python train.py --dataset="photos of plants and fungi (iNaturalist)" --image_size=16 --horizontal_flip=true --levels_per_channel=6 --layers=8 --norm_position="pre" --mlp_ratio=2 --qk_norm=false --optimizer="adamw" --epochs=22.5 --lr_schedule="cosine"
Rows from block 5 of a small autoregressive pixel model, named by matrix and row number. Rows with one number belong to one neuron. Each number is 50 + 10 x the weight over its row's rms, rounded and kept within 0 to 99. All counts start at 0.
After each neuron's rows are labels from the 100 images, of 14976, where the neuron reaches its highest value: "top examples" is what is common among them. Only what is clearly more common there than usual is listed. The data: photos of plants and fungi (iNaturalist). In brackets: how many of the 100.
# fc1: MLP up (model.blocks.5.mlp.fc1.weight, 512x256), inputs 128-255
# fc2: MLP down (model.blocks.5.mlp.fc2.weight, 256x512, transposed), outputs 128-255

fc1.507:43 49 33 63 34 25 46 55 44 50 54 52 46 42 62 62 64 66 43 61 59 51 43 55 45 34 46 52 56 47 67 47 55 58 53 49 52 44 49 57 55 62 51 47 54 46 34 46 53 64 24 37 53 61 53 57 50 42 47 54 49 40 49 62 61 54 64 39 44 42 58 39 33 40 53 26 50 64 65 35 54 55 77 59 38 55 50 41 58 41 48 53 47 53 37 40 46 48 41 39 46 45 54 72 52 55 55 49 60 57 73 61 45 56 24 58 51 44 59 60 55 41 39 69 65 62 53 49
fc2.507:48 51 46 53 46 64 58 46 47 64 44 61 46 50 59 40 75 55 39 46 65 27 58 56 61 55 62 65 43 60 59 51 30 54 40 54 57 44 47 46 51 59 64 55 53 45 41 70 49 58 79 53 55 41 45 44 42 53 53 38 52 62 54 70 46 43 44 50 45 38 40 59 39 57 44 49 52 49 47 50 53 39 67 55 52 55 63 49 52 56 53 43 49 57 59 66 64 65 58 48 43 36 56 67 42 49 50 68 40 59 60 62 47 56 56 54 35 74 39 55 53 38 54 36 56 36 48 37
top examples: class Liliopsida (28)

fc1.272:47 52 30 64 44 57 61 24 38 42 45 52 44 49 56 40 46 53 45 52 40 42 53 46 55 68 48 42 37 60 55 30 56 71 30 26 39 39 41 34 52 62 41 43 52 56 56 60 60 60 46 43 50 41 44 54 50 53 42 37 66 47 49 57 27 40 50 35 42 32 54 51 51 40 24 59 47 51 46 47 41 52 48 29 44 60 41 41 51 60 43 49 46 46 55 67 70 47 36 49 38 45 50 66 49 49 55 36 47 26 60 60 60 68 41 58 63 38 45 57 47 46 43 43 46 50 43 39
fc2.272:48 49 42 46 69 52 31 53 42 42 51 47 54 49 55 56 47 28 44 52 64 33 36 63 24 36 28 43 38 43 60 39 49 49 54 35 28 43 54 51 74 51 47 47 37 34 54 38 53 52 51 46 41 45 47 52 56 58 59 68 52 51 39 57 38 42 49 57 68 61 51 54 53 47 51 49 45 32 43 42 66 44 36 50 48 60 53 61 55 63 56 40 55 48 55 39 59 30 57 61 43 49 48 50 46 48 50 41 71 54 58 31 54 54 36 47 40 37 51 49 65 56 49 60 49 43 37 52
top examples: order Asterales (37); family: Asteraceae (37)

fc1.390:38 56 45 43 49 58 70 41 56 43 36 52 33 48 62 60 33 31 58 58 41 38 48 66 33 52 49 50 54 54 53 47 42 45 27 53 36 43 54 56 45 48 41 43 62 57 68 64 49 58 36 52 43 48 52 40 48 52 68 38 63 48 52 40 51 57 44 49 43 51 46 53 64 46 44 69 59 51 43 39 48 67 48 46 35 43 49 57 47 51 37 68 38 43 68 52 78 53 40 53 63 55 67 44 40 38 61 42 40 37 49 56 54 65 50 71 45 56 65 45 20 44 57 53 51 32 43 55
fc2.390:59 43 26 49 49 67 50 62 52 48 49 44 42 47 60 57 48 49 35 42 57 47 46 40 52 49 46 49 42 47 40 44 52 54 24 54 49 50 47 52 72 54 54 46 47 42 53 34 48 46 58 65 47 59 48 32 38 50 41 54 43 46 36 59 48 46 46 50 34 61 62 35 39 51 46 56 53 50 49 40 48 57 77 43 54 39 40 49 46 44 63 41 42 53 54 41 56 51 51 55 56 54 50 51 52 44 43 65 43 69 70 43 55 53 76 48 49 51 47 46 56 42 64 50 45 34 54 38
top examples: text has "common" (25)

fc1.196:45 51 50 41 45 36 61 38 67 63 70 54 44 53 53 56 63 55 62 44 48 61 30 63 46 61 46 38 54 40 54 40 40 52 66 61 24 50 51 51 53 59 55 53 59 46 52 27 41 38 46 46 61 58 45 38 72 62 69 49 71 38 44 63 55 45 59 52 56 61 52 58 43 78 49 48 45 62 54 48 43 49 44 50 50 48 33 52 48 43 49 67 36 43 48 50 51 58 53 56 46 41 51 40 59 59 53 47 54 45 62 44 56 44 50 60 36 17 52 38 60 55 51 59 63 49 45 49
fc2.196:56 38 45 51 56 55 40 47 46 59 55 48 50 37 40 45 37 45 42 56 48 43 46 69 54 46 42 39 23 47 52 48 33 57 47 32 42 54 42 58 41 38 45 63 53 54 69 57 56 68 57 50 27 58 38 37 54 49 44 55 42 51 59 46 41 37 34 64 38 47 48 61 53 53 58 62 52 57 43 39 55 64 53 48 57 43 57 54 36 41 38 65 45 52 35 24 44 61 50 57 55 48 56 34 37 49 53 52 39 66 38 51 62 51 51 47 63 46 80 70 74 50 48 47 48 55 45 59
top examples: class Liliopsida (28)

fc1.231:40 44 39 47 38 36 59 51 68 42 56 51 58 45 37 49 56 58 25 51 44 56 43 51 54 54 48 48 49 66 66 37 47 36 50 61 46 34 48 53 51 61 58 56 65 53 53 56 48 52 39 57 54 52 45 48 37 75 70 43 53 45 54 43 50 77 47 22 45 50 53 41 49 50 65 66 46 46 56 48 51 59 77 50 45 43 43 58 62 48 57 63 56 43 39 49 45 56 45 62 49 50 43 55 56 38 59 46 38 68 58 47 42 52 53 45 40 39 43 23 47 28 52 55 60 53 48 52
fc2.231:54 57 55 70 55 46 59 40 44 48 65 64 46 44 59 50 59 45 51 55 59 53 48 50 40 51 69 49 57 37 50 42 32 60 48 55 41 53 54 39 41 48 65 47 34 33 33 49 52 64 66 53 40 51 38 64 40 60 46 31 65 52 49 49 59 53 56 56 53 52 41 50 59 60 58 29 45 52 44 52 38 57 59 47 34 50 55 58 46 61 51 67 51 53 44 57 53 66 50 56 38 39 58 49 55 49 47 47 35 47 41 60 46 60 33 31 35 71 67 52 53 54 41 40 52 43 52 49
top examples: class Liliopsida (27)

fc1.106:34 32 49 45 37 52 62 62 71 53 51 54 68 43 49 48 60 60 46 58 52 51 55 52 49 46 67 49 43 57 59 63 66 48 49 43 64 29 51 41 40 60 60 41 47 58 45 45 47 42 60 43 54 46 47 79 52 52 60 38 62 50 53 53 54 46 54 42 56 71 67 64 55 56 48 45 52 43 62 37 37 47 55 27 72 49 36 44 66 47 45 60 43 58 51 56 45 51 42 66 54 56 29 58 49 42 66 28 56 44 41 51 52 59 36 65 49 47 41 60 47 57 55 83 33 53 75 58
fc2.106:48 52 53 44 56 35 45 62 53 34 34 56 38 47 57 57 50 72 51 58 48 48 47 47 52 45 68 42 55 50 48 60 46 57 51 58 73 43 54 62 53 52 53 35 58 46 48 58 47 46 35 43 43 58 59 39 39 48 44 34 33 53 59 50 65 29 60 47 42 61 54 58 50 41 36 49 43 45 50 48 51 61 48 51 41 52 50 45 55 35 40 56 57 61 51 32 46 37 51 35 64 57 39 61 42 51 54 62 50 50 66 48 29 55 37 13 39 49 33 58 44 66 48 58 39 58 51 59
top examples: order Caryophyllales (33); family: Cactaceae (29)

fc1.422:58 51 43 49 53 56 62 36 58 39 55 54 51 51 43 45 49 77 55 59 44 37 37 53 53 55 56 42 41 35 64 54 41 55 63 49 32 40 54 49 71 61 53 73 61 58 62 43 42 40 30 40 39 48 66 38 24 64 63 53 47 51 49 44 53 67 47 41 39 53 51 52 73 54 60 42 44 49 50 54 45 66 53 53 62 59 39 44 66 22 57 65 41 54 47 43 56 52 40 62 41 49 41 32 50 43 61 44 40 41 46 46 52 59 49 55 31 24 51 47 50 46 42 59 47 60 47 46
fc2.422:52 50 36 42 46 80 69 53 54 48 61 56 41 31 53 62 31 35 42 50 64 57 34 53 53 57 48 49 56 54 58 59 47 70 73 39 60 41 44 46 50 54 51 66 54 33 40 48 57 54 55 51 47 54 49 40 65 65 55 51 50 59 58 46 76 33 44 54 53 50 48 74 46 52 43 34 51 31 48 55 45 36 50 59 59 67 67 49 59 51 68 58 54 65 29 63 47 53 37 60 48 57 40 54 57 50 50 24 64 45 51 50 60 59 49 39 37 53 59 46 63 59 44 45 37 58 36 43
top examples: order Asparagales (38); family: Asparagaceae (38); text has "yucca" (34)

fc1.419:54 35 42 52 67 61 57 51 48 50 62 52 50 38 54 44 56 68 67 59 51 47 40 54 35 65 41 45 39 59 64 43 48 49 53 48 41 32 59 40 59 49 39 55 63 49 43 46 48 57 41 46 50 48 51 69 41 50 50 62 55 48 52 51 53 54 51 30 56 38 58 61 46 49 26 55 62 50 60 35 42 56 58 61 57 47 47 53 58 25 66 67 52 49 25 64 43 39 47 45 54 37 55 40 57 45 52 47 51 37 41 36 58 47 50 78 28 32 53 54 25 53 45 70 53 38 56 53
fc2.419:59 51 65 38 42 50 54 32 59 58 50 61 49 51 36 43 39 31 59 51 45 39 49 51 22 56 33 50 44 44 76 45 20 64 61 45 34 36 63 44 55 61 48 75 53 75 34 30 46 59 39 45 48 47 31 39 41 38 55 49 63 42 50 50 36 49 52 54 41 43 52 46 43 64 40 49 58 56 55 48 34 55 40 64 48 54 56 50 47 37 43 67 54 56 41 31 46 32 49 26 51 51 54 49 69 51 55 47 70 45 35 40 45 58 21 51 26 47 61 49 50 53 55 44 64 41 47 60
top examples: order Caryophyllales (50); family: Cactaceae (46); text has "cactus" (31)

fc1.432:57 37 43 52 59 55 60 63 49 48 63 59 51 50 57 50 40 59 59 46 62 48 74 32 46 35 52 63 54 46 61 54 67 39 68 11 53 38 67 34 46 58 39 60 54 44 38 60 54 43 50 48 47 49 61 56 37 41 64 66 47 48 45 37 46 44 53 42 44 49 56 54 46 65 46 44 59 48 61 44 50 47 51 38 68 50 73 48 42 33 59 42 22 48 54 55 49 46 10 52 38 38 54 60 24 46 46 48 38 48 39 68 42 53 43 48 53 41 56 58 56 52 44 35 48 43 55 55
fc2.432:65 51 49 49 51 54 64 64 62 36 57 63 33 49 52 46 54 50 52 54 61 40 47 55 56 47 42 72 62 45 46 60 48 54 56 40 69 24 63 41 49 45 62 42 58 41 32 69 44 63 51 53 38 50 51 53 65 36 50 52 47 58 55 12 57 36 60 40 78 49 35 63 34 48 49 35 56 48 29 48 54 65 56 45 56 64 54 52 60 42 60 49 56 62 67 47 56 50 52 40 51 66 65 61 51 38 50 51 61 59 62 66 45 49 42 56 49 42 48 38 46 67 35 44 48 34 49 55
top examples: order Pinales (27); class Pinopsida (27)

fc1.56:49 55 44 51 46 42 49 38 55 35 46 76 38 35 74 54 38 38 61 69 51 55 54 58 53 44 44 71 41 49 64 51 41 32 33 31 48 41 61 52 40 64 48 60 45 28 51 74 49 51 39 32 41 39 55 53 43 44 38 44 50 48 38 32 42 61 59 42 41 55 52 49 59 48 50 55 59 47 47 48 55 49 60 40 47 49 39 51 63 50 45 66 39 41 62 66 44 29 59 50 55 53 43 57 43 57 53 34 52 42 24 39 67 50 36 49 42 46 63 60 23 39 50 64 50 24 55 51
fc2.56:51 44 51 41 45 54 47 38 52 63 67 66 32 41 51 51 56 54 70 60 65 45 60 51 58 67 29 74 43 51 68 42 37 58 42 41 53 51 51 34 65 58 55 56 45 68 51 22 46 56 65 44 61 43 58 34 54 73 50 57 55 56 52 38 53 65 65 57 32 55 42 47 52 53 49 34 45 53 27 67 37 37 48 55 32 67 63 46 40 49 57 60 58 57 35 64 38 39 61 46 39 30 44 51 55 63 48 50 56 45 40 53 58 52 54 47 38 59 37 58 46 50 41 61 51 55 50 38
top examples: order Asterales (29); family: Asteraceae (29)

fc1.426:44 42 41 54 48 53 48 41 82 47 60 63 32 40 52 54 62 65 44 64 41 43 52 48 53 30 51 38 53 34 68 49 55 68 54 51 44 23 53 46 60 65 44 67 74 55 43 42 36 58 32 48 48 58 46 45 40 45 67 45 60 38 48 51 38 50 64 41 39 55 64 33 55 56 60 49 59 70 56 44 34 43 54 48 66 64 56 43 64 41 58 67 51 54 46 45 56 54 43 39 50 61 51 43 38 58 60 48 52 47 59 48 58 60 37 52 54 41 57 52 49 54 33 59 64 45 75 53
fc2.426:52 46 61 47 53 59 48 43 66 45 38 35 32 45 40 65 48 68 38 53 45 65 55 48 57 37 50 42 40 56 37 50 56 72 56 56 64 46 33 54 48 43 45 55 50 53 55 52 58 59 46 54 57 42 73 74 60 68 53 53 39 58 64 23 62 51 53 49 45 44 47 64 32 39 68 39 50 39 46 68 43 54 33 56 62 54 36 39 61 60 68 30 53 60 51 53 48 67 38 60 65 69 53 45 56 43 55 63 45 27 60 33 50 54 52 58 56 65 53 48 41 58 49 57 34 61 47 51
top examples: class: Liliopsida (29); order Asparagales (25); family: Asparagaceae (25)

fc1.63:41 41 45 59 30 36 56 38 59 45 48 54 27 45 68 66 47 38 61 53 59 64 54 45 56 41 42 42 46 61 57 58 57 42 54 52 52 47 46 57 54 41 48 53 53 63 67 52 50 52 41 57 52 72 61 55 56 45 59 24 62 41 39 38 50 57 57 41 48 29 63 34 36 58 47 75 46 60 42 52 55 36 46 43 46 37 49 60 51 60 47 59 43 45 39 38 42 25 38 34 50 55 44 61 44 57 53 47 26 23 22 59 78 55 51 41 48 47 61 44 53 48 55 64 50 65 59 60
fc2.63:50 42 44 38 60 40 60 55 50 38 49 73 39 53 54 44 47 36 45 57 63 33 36 42 56 39 48 53 56 48 60 57 57 55 65 58 52 41 59 46 36 40 56 58 40 33 55 58 61 59 65 55 22 61 61 75 47 43 53 31 43 53 49 61 44 55 57 51 54 28 50 49 36 67 41 30 60 58 49 49 69 49 53 56 28 26 51 53 53 48 52 43 49 48 32 37 55 73 53 73 47 44 64 51 55 53 57 40 42 51 42 46 34 57 35 65 51 46 67 44 32 59 43 42 48 50 43 67
top examples: class Liliopsida (25)

fc1.352:53 45 48 36 50 78 57 47 44 56 49 49 54 46 55 33 40 51 58 56 54 59 46 52 42 57 19 65 43 39 63 46 50 44 45 35 52 41 57 57 69 52 50 41 48 65 44 51 56 59 12 32 44 50 55 53 48 46 41 67 51 44 55 57 39 55 43 43 43 32 64 62 57 49 45 55 50 53 38 54 44 64 65 38 41 63 43 38 51 52 49 44 46 53 35 61 43 38 34 46 39 57 66 35 57 48 50 57 51 42 61 24 45 46 41 59 51 48 52 55 27 55 52 55 68 40 51 57
fc2.352:52 58 57 44 44 46 32 48 44 71 59 50 69 56 32 73 53 38 43 45 44 29 42 63 39 64 47 39 52 45 80 46 27 65 49 53 52 48 51 41 39 65 46 51 39 20 74 35 45 47 58 48 42 34 52 48 41 62 49 61 55 43 46 61 51 53 42 59 43 55 50 45 62 73 52 39 56 60 66 48 47 28 63 60 57 42 55 53 47 70 48 53 51 47 54 55 53 50 47 40 42 74 31 55 46 56 54 41 41 70 59 63 65 57 54 40 50 48 49 57 63 54 44 51 62 46 46 51
top examples: family: Asteraceae (28); order: Asterales (28); order Caryophyllales (25)

fc1.230:45 50 52 55 50 49 36 55 55 43 41 59 71 46 63 38 44 75 70 49 49 41 81 36 39 34 57 39 57 44 54 50 59 55 47 44 44 38 68 54 39 59 62 45 52 56 54 58 62 55 53 51 52 40 66 55 28 56 44 53 49 47 44 41 48 64 57 37 42 53 54 45 74 43 53 47 53 46 65 52 51 49 49 35 53 47 43 53 65 66 52 44 58 43 39 66 51 38 58 49 41 55 44 53 25 37 67 38 29 33 34 36 46 68 49 64 53 35 52 54 51 43 57 51 37 49 54 55
fc2.230:59 60 60 45 38 46 61 50 64 45 65 55 35 48 56 37 63 49 42 67 50 57 31 40 43 41 46 74 55 60 59 50 47 49 61 35 50 44 52 43 72 63 39 25 44 48 42 45 59 52 38 45 49 57 60 48 68 55 41 42 55 51 51 46 30 50 63 51 67 48 47 67 48 33 30 48 52 69 39 42 48 43 55 41 68 36 48 43 44 58 59 45 54 49 73 54 50 49 67 62 43 56 54 49 38 41 54 55 52 63 40 50 57 52 56 55 48 69 48 56 42 47 71 45 50 34 54 55
top examples: order Asterales (27)

fc1.387:42 55 40 57 60 40 50 38 48 56 56 60 52 51 64 51 26 45 42 50 63 57 62 46 50 59 47 70 61 43 68 39 50 62 55 35 49 38 59 51 68 63 38 57 62 40 41 51 48 54 34 43 42 52 57 60 47 47 38 52 52 44 45 36 47 44 53 38 47 50 58 44 47 63 46 62 47 51 54 44 56 31 68 46 47 51 55 40 55 28 58 78 57 59 60 70 37 35 53 40 40 49 66 63 53 47 53 43 33 50 46 50 54 51 29 60 35 44 40 54 45 47 45 51 52 42 57 41
fc2.387:54 44 44 55 52 49 33 24 47 38 60 57 35 34 55 61 51 38 56 51 70 41 54 53 33 69 54 36 56 38 65 45 46 68 56 61 40 53 54 38 63 64 44 70 43 43 63 28 53 43 43 60 40 45 42 56 41 49 48 39 69 34 40 60 43 73 55 55 42 36 57 47 58 66 58 37 54 38 51 51 46 63 57 57 41 52 49 47 56 68 49 55 36 47 50 64 57 64 54 46 35 39 57 39 57 53 62 45 31 34 32 43 48 61 38 44 32 30 47 34 54 53 57 54 47 43 49 62
top examples: order Asterales (28); family: Asteraceae (28)