A small autoregressive pixel model, trained from scratch: 4.27M parameters, 90422 training examples.
Rows from block 4 of a small autoregressive pixel model, named by matrix and row number. Rows with one number belong to one neuron. Each number is 128 + 24 x the weight over its row's rms, rounded and kept within 0 to 255. All counts start at 0. Numbers have three digits each. After the name is the row's rms in percent of the matrix's.
After each neuron's rows are labels from the 100 images, of 14976, where the neuron reaches its highest value: "top examples" is what is common among them. Only what is clearly more common there than usual is listed. The data: photos of plants and fungi (iNaturalist). In brackets: how many of the 100, against the usual share in percent.
# fc1: MLP up (model.blocks.4.mlp.fc1.weight, 512x256), inputs 86-171
# fc2: MLP down (model.blocks.4.mlp.fc2.weight, 256x512, transposed), outputs 86-171

fc1.36 105:147133139138149152116145094109139091123137107116088109102108093107132109134133111161150099160115144107156142115147135127150160151104121133139139125128120098144164147130138139088149162119141103105123130111132143130121167122170125127130137111153108121129140119
fc2.36 118:116107172105163088137155132170126158125126121103176135108180164105108094143136116153143130126157120123142133112134143143138153136150124135133081155161141140181123105098104077126146145088125129095148153115113121162130114123152129165132120142105118115156138166
top examples: order Asterales (38 vs 11.2); family: Asteraceae (38 vs 10.9)

fc1.115 097:101121118123133193125148132118147080116115133153093127168090094114152148132102129111098162063123105097144105149127167106114122106118107136102095125083138100127114122122125178150114115129102100067146166122121131078142153137126140143160111123124143129123077190
fc2.115 094:134105117110077164119167138131114107140115139090127122134110132109154149150096129087104080096136128142119142119128115128082106112127123121120132091099081141149098097110133206107165079121165113096136121128143088118119132109085137123203146152105116172122146167
top examples: class Liliopsida (28 vs 9.3)

fc1.364 101:141069129116139138099051117125121110112124130146136158123132125097085090153192127126092108140126126109099099150113123103132130122125095130160112106125111180161167108136145112133143143114101081166108112120127160124099155139133181141059095122153087106125108166
fc2.364 099:114143104103118114128102162108147177141113139175080128118114116120180124150127106112140122155115130162139161140171148148114116130125128140133123118135169137112142107102118123141143117169101110121115151127114147118128174114090205120123114120114139119151135093
top examples: order Asterales (37 vs 11.2); family: Asteraceae (36 vs 10.9)

fc1.10 112:073135103136182112110107128124120119125069060090104144097108113086065119127130129188111183120128107123130106184160117135150159143133079080118137117130129095151143134124101118149111121115096125163103179123100146089147136157166130109088124110132170114122121110
fc2.10 142:143109104135102149130114132124130106115096103123098107134104102156112147112151129107113089175119117131176105153133088152086146132096109109137128144146082101112095152141113133088130117134115112135146107113139128131099108102088154125072103122127114106154131103
top examples: order Asterales (27 vs 11.2)

fc1.246 101:118139132141135133118152129115123138146135138128099122148138102102111123117133134152151125069112133145103129131123113132148152122082113120158117122120152129089139078099155126170128097153174111141130138103118135143131159137166166099151120060116135173136114120
fc2.246 098:174085097130122183131097148128138111164138163135126125078150154159123135089118102137076112151139152138161121092159191152125115162123116101102154121163170138183117123107116116126101166160136096163144102146133161147118129111098196142131118094121096094105127118
top examples: class Liliopsida (29 vs 9.3)

fc1.390 106:175077136131120121090105141119111109151111113124128130119133085126087122117133116137098133116085118076129093114105149165159121092107116150053108132121153117130149170094115132145149096141093111114166139158141131102125203140114107129110120138128103154150130118
fc2.390 107:147126101135116151124122146081118105079146097103086104144088116144101142161102171115090132093128143105132084123129162160132130121138146101125137109109114142163082132132152147142074135108086074146113113134128102155090115141128126153095125114147088134154115151
top examples: class Liliopsida (27 vs 9.3)

fc1.39 096:149106142135136111102154129092163123138074147115128142165122069138138139131151136102154112065166126143081120099106107110134122101094092141159100137123167139113133115136136171100145152156127139074152094144172116176129171162110175138142112121128156192135110111
fc2.39 095:168129092099199118129082136142151128120092082113156111143102157089137146081172165137144159127114118117103107098134102147161135090132136133116122142152091156073155089138121087118108100158113139145135104138138162148180111119079140124118150128085107132132125118
top examples: class Liliopsida (38 vs 9.3); family: Asparagaceae (28 vs 2.5); order: Asparagales (28 vs 4.3)

fc1.182 100:147130148128111083119087127116164162160108106142087137127065119151129112142148128158077149079132127119110154110099109193095098147118118164143123157138162108137163106077098106154176152138131121105142127181127114093113173115107124115121070111169102124172140119
fc2.182 094:132158108144127133133111212124131132145143125137152149129098161110066139108125089157131118145087127105122117089132142138111123153152152136123142131100125149176142134157103136134161162121120139146082103106128106189128133128149140141122110106152122112190149167
top examples: order Caryophyllales (55 vs 7.9); family: Cactaceae (55 vs 3.2); text has "cactus" (42 vs 2)

fc1.84 106:156097140106140133122122121132123115132125140151136126146097132125132120119115145136177092139148120135104143129145149129106141124126109130149146199072147100146150101100136151142128126142095079078106088105116138140125141125117128171132107122120126088178116171
fc2.84 111:137180140111147080135147153134115141150146140146110159108138161153130125145098084155114156116151157131150128128120159116166161123144160121150127131112123151105120088157167132094093145107141195191147139094106121136147105109140097154112146124112162129109138148
top examples: class Liliopsida (34 vs 9.3)

fc1.169 101:156123112131130145104128098106137107099168130141113118148136105127086125121142128116098119102099110112134111103150158180130087133102124136105153130080177111183125166128147142126148147140118114107105156138133119138089149105148143120144088091118115144139120160
fc2.169 089:158095147137138109106115121124068131124097151088144136112140191134169135114100149115171179069122109129079155124136135108127144151126093106108138130154119103124120127110137138175074071124102121104167149119100136109113112141075088188146127127095098134112096124
top examples: class Liliopsida (26 vs 9.3)

fc1.80 109:161108119095152151119123156126151077113084130140107130091131120155144117141148140097140144131083127138177133129100140124145118066124101139078128174128118114111140097109124094078110154109122069129125123146116100098127147190116179064079130127130153125165103117
fc2.80 114:159129134140155131125125163143115104149155103078143154133155082174162123136098148106146082110119151127099088138127120107109150150141104109140142153165134127155135120126124107099185142088138126121152123115112117169153121122165111141170154119152128129104161116
top examples: order Asterales (34 vs 11.2); family: Asteraceae (34 vs 10.9)

fc1.273 097:165142097133115106048110098094146128148127134109112115148132091157126110137138115141119135119120114095112106109139110169110094151080105141138158119109144129097158106140158156111170109117135134129124118131111107148125166148134135136101106119122089195131093139
fc2.273 094:131095150156124164159138170134135104160099119082147106141155134116096127109105184130107127147145115143134126107133129072122116168144107107124086132129079094143149160105082146142128117138127138124121135123123169144114110121138151110120119101140094131122088165
top examples: order Asterales (30 vs 11.2); family: Asteraceae (30 vs 10.9)

fc1.298 098:119136093115158111121098119083118142135094105131133127133100108136111097124090094128111125117115104139121122125146149095174126151132101150097116142141130147147170106096135110170113163151126108147119116117124126109090142126113141099131130120167142146136109110
fc2.298 090:118152094112118186128154131125134133140109123093126122085108164088123144110130156076124126127157143153121122085169105186123148161151148126164129076163098153135101162094143159121110121132107118142071125119169150119140092124140147161150135119114117105159158130
top examples: class Liliopsida (26 vs 9.3)

fc1.134 104:145147088124161087116139140106150071100117135189091130119152114165161093125115139125105155113122127094138080088098142142101095114104114156153161124121154105129148131120131133136159186127128093132108112125168128131129132121160133132140147114159119128155154143
fc2.134 098:100093182107127150111138044107130164164144148090170131116136126079111128086123145158136149129121119151126171175140139127170139132131114118091109093151108101121137154130090094129084149165133162111134138121105161130132106122090091146097139146096116131096144096
top examples: order Asterales (27 vs 11.2)

fc1.136 107:124110161113107092151112107124146100139144142147119141120144113124167115151128145076104090152154141089139117154092093113132124093131133130138129130138162131129146123112124142152169120176141104121138138098144155105130149110135148072121135104144145137147128123
fc2.136 111:130149119132126145077120097125113119139120090162108120146111121181116125116111090158165141104123136113108143097161115152126115105084109148136127149069129118116128079140179164137127140122141176129132136111108146125104121144139115133125122130126167111115120092
top examples: order Asterales (31 vs 11.2); family: Asteraceae (31 vs 10.9)

fc1.48 102:138110106110144148091105129091147130128122082130103132124126102108160134135107145162134131104104116111155077156157170133164112150124085136153151136129161074159134158103132158146115128148082082114136159079144150108141168148154125124137098115155105115159118157
fc2.48 102:131136119105124149113110098109117127171162145156133159105153082124135113145135119159127122129110123159117119184150093106156105134119097118118135146123163136121168132143148126130137149138106131161131110091109163107107155129147116135077125111165156135146118112
top examples: class Liliopsida (26 vs 9.3)

fc1.186 110:119139091163162114120072098107172142122128159112073115144130114090153135143110160127107138086111102079111109124124104194095112116117093109103135114148138102178137124095108143135151146140134106109151171167081112100155140159126081145117126128109140125152138127
fc2.186 100:122139077151130103140121137121111149115133119093091070124125132141145143134124149112120111110154109106169120089122108142092181152133143079142140111103117142148135144097143089142132090145110124146134098123109146171136132137112090142093114119120146153145105165
top examples: order Caryophyllales (30 vs 7.9); family: Cactaceae (27 vs 3.2); class: Liliopsida (25 vs 9.3)

fc1.285 117:124150097118134134125135112112165111131102137089109119136159106148130106144114145083135078170126141124150081135090140117106141114130086135113138162126127099129159113152181128088139156109131105128142094071146138090088148138122114110078135082149129120115137124
fc2.285 132:120154194137150131136122079130119111110111134161148124133128139128145137127132132095115130096152116164135166132148129126129166084120155093091134063110106138149111119142122151127107099118200137100124121133108103099121124105105138095177151156119137115119159074
top examples: order Asterales (33 vs 11.2); family: Asteraceae (33 vs 10.9)

fc1.205 096:134149124101144169118117106110121136171112148119101121127087104106091119112122141115157160085118114148106158102159163096110103157113101143096121133104143133126129136113140126143085151166077130090136117128137132147120153101160106135137132132133107115123098152
fc2.205 095:109126096120120112122141135105139138121125146140096107113146110143156145111117141128121142141107129172100109138160117115116132116111105141084140198160140149110100114131184150118144125153128133147155110160153116095103142143125181147106105116120133127139121085
top examples: order Asterales (28 vs 11.2); family: Asteraceae (28 vs 10.9)

fc1.300 111:137124100117150136132122167112128084106126082118095119077103096148161132124114159137112151131078126128132087183128092119144113113109125119090165161134104119136139135126139124084133113105132093164098123111121112100110140151126159088138121090145161118189116112
fc2.300 132:119126107126117113126117180116104131137172134142136132117141101118177116156098116143150113131149119126094146120120112117129132178134142165106163179103136152144140108119129099155133111126112131144129129097112129138134182139136136175127127110114121094141104124
top examples: order Asterales (38 vs 11.2); family: Asteraceae (38 vs 10.9)

fc1.155 102:140117128127137144105124104106157087155124148124116151142119107127131123141094134136104098132112114127174113170142164116166096081129111151136116142105120140147149128114119185103130127101097070104148179084153125135098174146144192152161131125147134151127091161
fc2.155 110:140112089139082164120082126109137136110138144144094138107133135157105144065096136111093116110096136120147092113142119108161112142132137122127130133081141165135095117153137137109140124133104113115130102129094100120175148155131146178135108126107111166146121163
top examples: order Asparagales (28 vs 4.3); family: Asparagaceae (28 vs 2.5); text has "yucca" (26 vs 1)

fc1.236 113:148142078131165134105135130109127102061061156131140140139130119127109115143165108122135144136064101093113107115121147119164107118113110139114128120103111136163151088139138156095120135115102110135097146100137127151114145181164142135138133113118132169142108165
fc2.236 126:141108106156131134133142137151119130118129116163134148147145103152110112156140103135113152166148131118105135166123172111146096093126104131124133199120133169136163098163128124097147147123185098083110159123125108152160149136130112124147123092108151151102151154
top examples: order Caryophyllales (27 vs 7.9)

fc1.105 106:139084088131126146121139094102163099151101141142113127141114086119130129130155133082107147086123115128120097110109126108139134121109049146091146134086128120116146058096126175131096125119146122085132116135133132136109164132133152145170109123105174184130096149
fc2.105 114:130146167146139088117055122144129131116106097075143121149122128129125121128142137182164084192133132125072137120121127125159154122125135122159094149177129106153148127111111123126133153151112140126131163135114169127141118170124156102118150111164139090132119077
top examples: class Liliopsida (37 vs 9.3); order: Asparagales (27 vs 4.3); family: Asparagaceae (26 vs 2.5)

fc1.7 101:150079134134150122109071141127135124133150124153102161109093091134129123120149132106144159140101110131129083142153133140108102115123130124099113140154129128128160121088117177137142084146121104124125114132143121105148171123123127151102093084148148177149150135
fc2.7 099:073133091082106168175110146108155127131133061135092118105092134096098134121170155123113122175118144124140115167150135096137131174138123091114098140109171103129121126086109147139072127114097115134157097128130154156119119132162109096112114107074113143089108096
top examples: order Asterales (28 vs 11.2); family: Asteraceae (28 vs 10.9)

fc1.306 097:086085119083167104152109122132146124128133092106066122118131112093131169137146134129113171068103110137109123149174112088128111103141128132079140162137101063105106121128093135173121077127135128113158158090127126058131146083130140110144137102123100145129142121
fc2.306 095:100108112114102163145172109127126142158060101156106127140098106148136132131097128144119126165137134141165141160097110145110156103118136103138103112111076127143128101118114120136105126126157100155104151143123110114105115165106166110102153137141131113135164159
top examples: order Asterales (29 vs 11.2); family: Asteraceae (28 vs 10.9)

fc1.353 110:173122095146165106126123137131132137134136124162090157108091123080124137127145143135075112139107106109149139129161133136148146091094122101144146094136180100125135157078121139157176126166131132098135151157152104122148142182134158130131129128119118147126143114
fc2.353 110:081105141111125138141101146147157157122153147157111135132134104125084132122126141129132113087152122128134144114126111084146117082106152102166091116145137098106142137115108108126091119152159115068107104117140096093142129114114116150136107101119089120131095114
top examples: order Caryophyllales (38 vs 7.9); family: Cactaceae (36 vs 3.2); family: Asparagaceae (30 vs 2.5)

fc1.184 097:160098125152120118120119082150148109131077117142101189149141112123182078135140135079131152125130165177132121124150104128115104131124139145174115099149162082099169143117107156125089145147094096134156148086134128094151160121105140124149142108162140146122109109
fc2.184 090:131174129109155117129097152126110145103141166130150136138151131128135120134137133139131127112141147115140130153108115108122083157123133154083124153152140129168143149112096065141146178132119138161099092142091127102106120094137137100106125140177134143176118138
top examples: class Liliopsida (25 vs 9.3)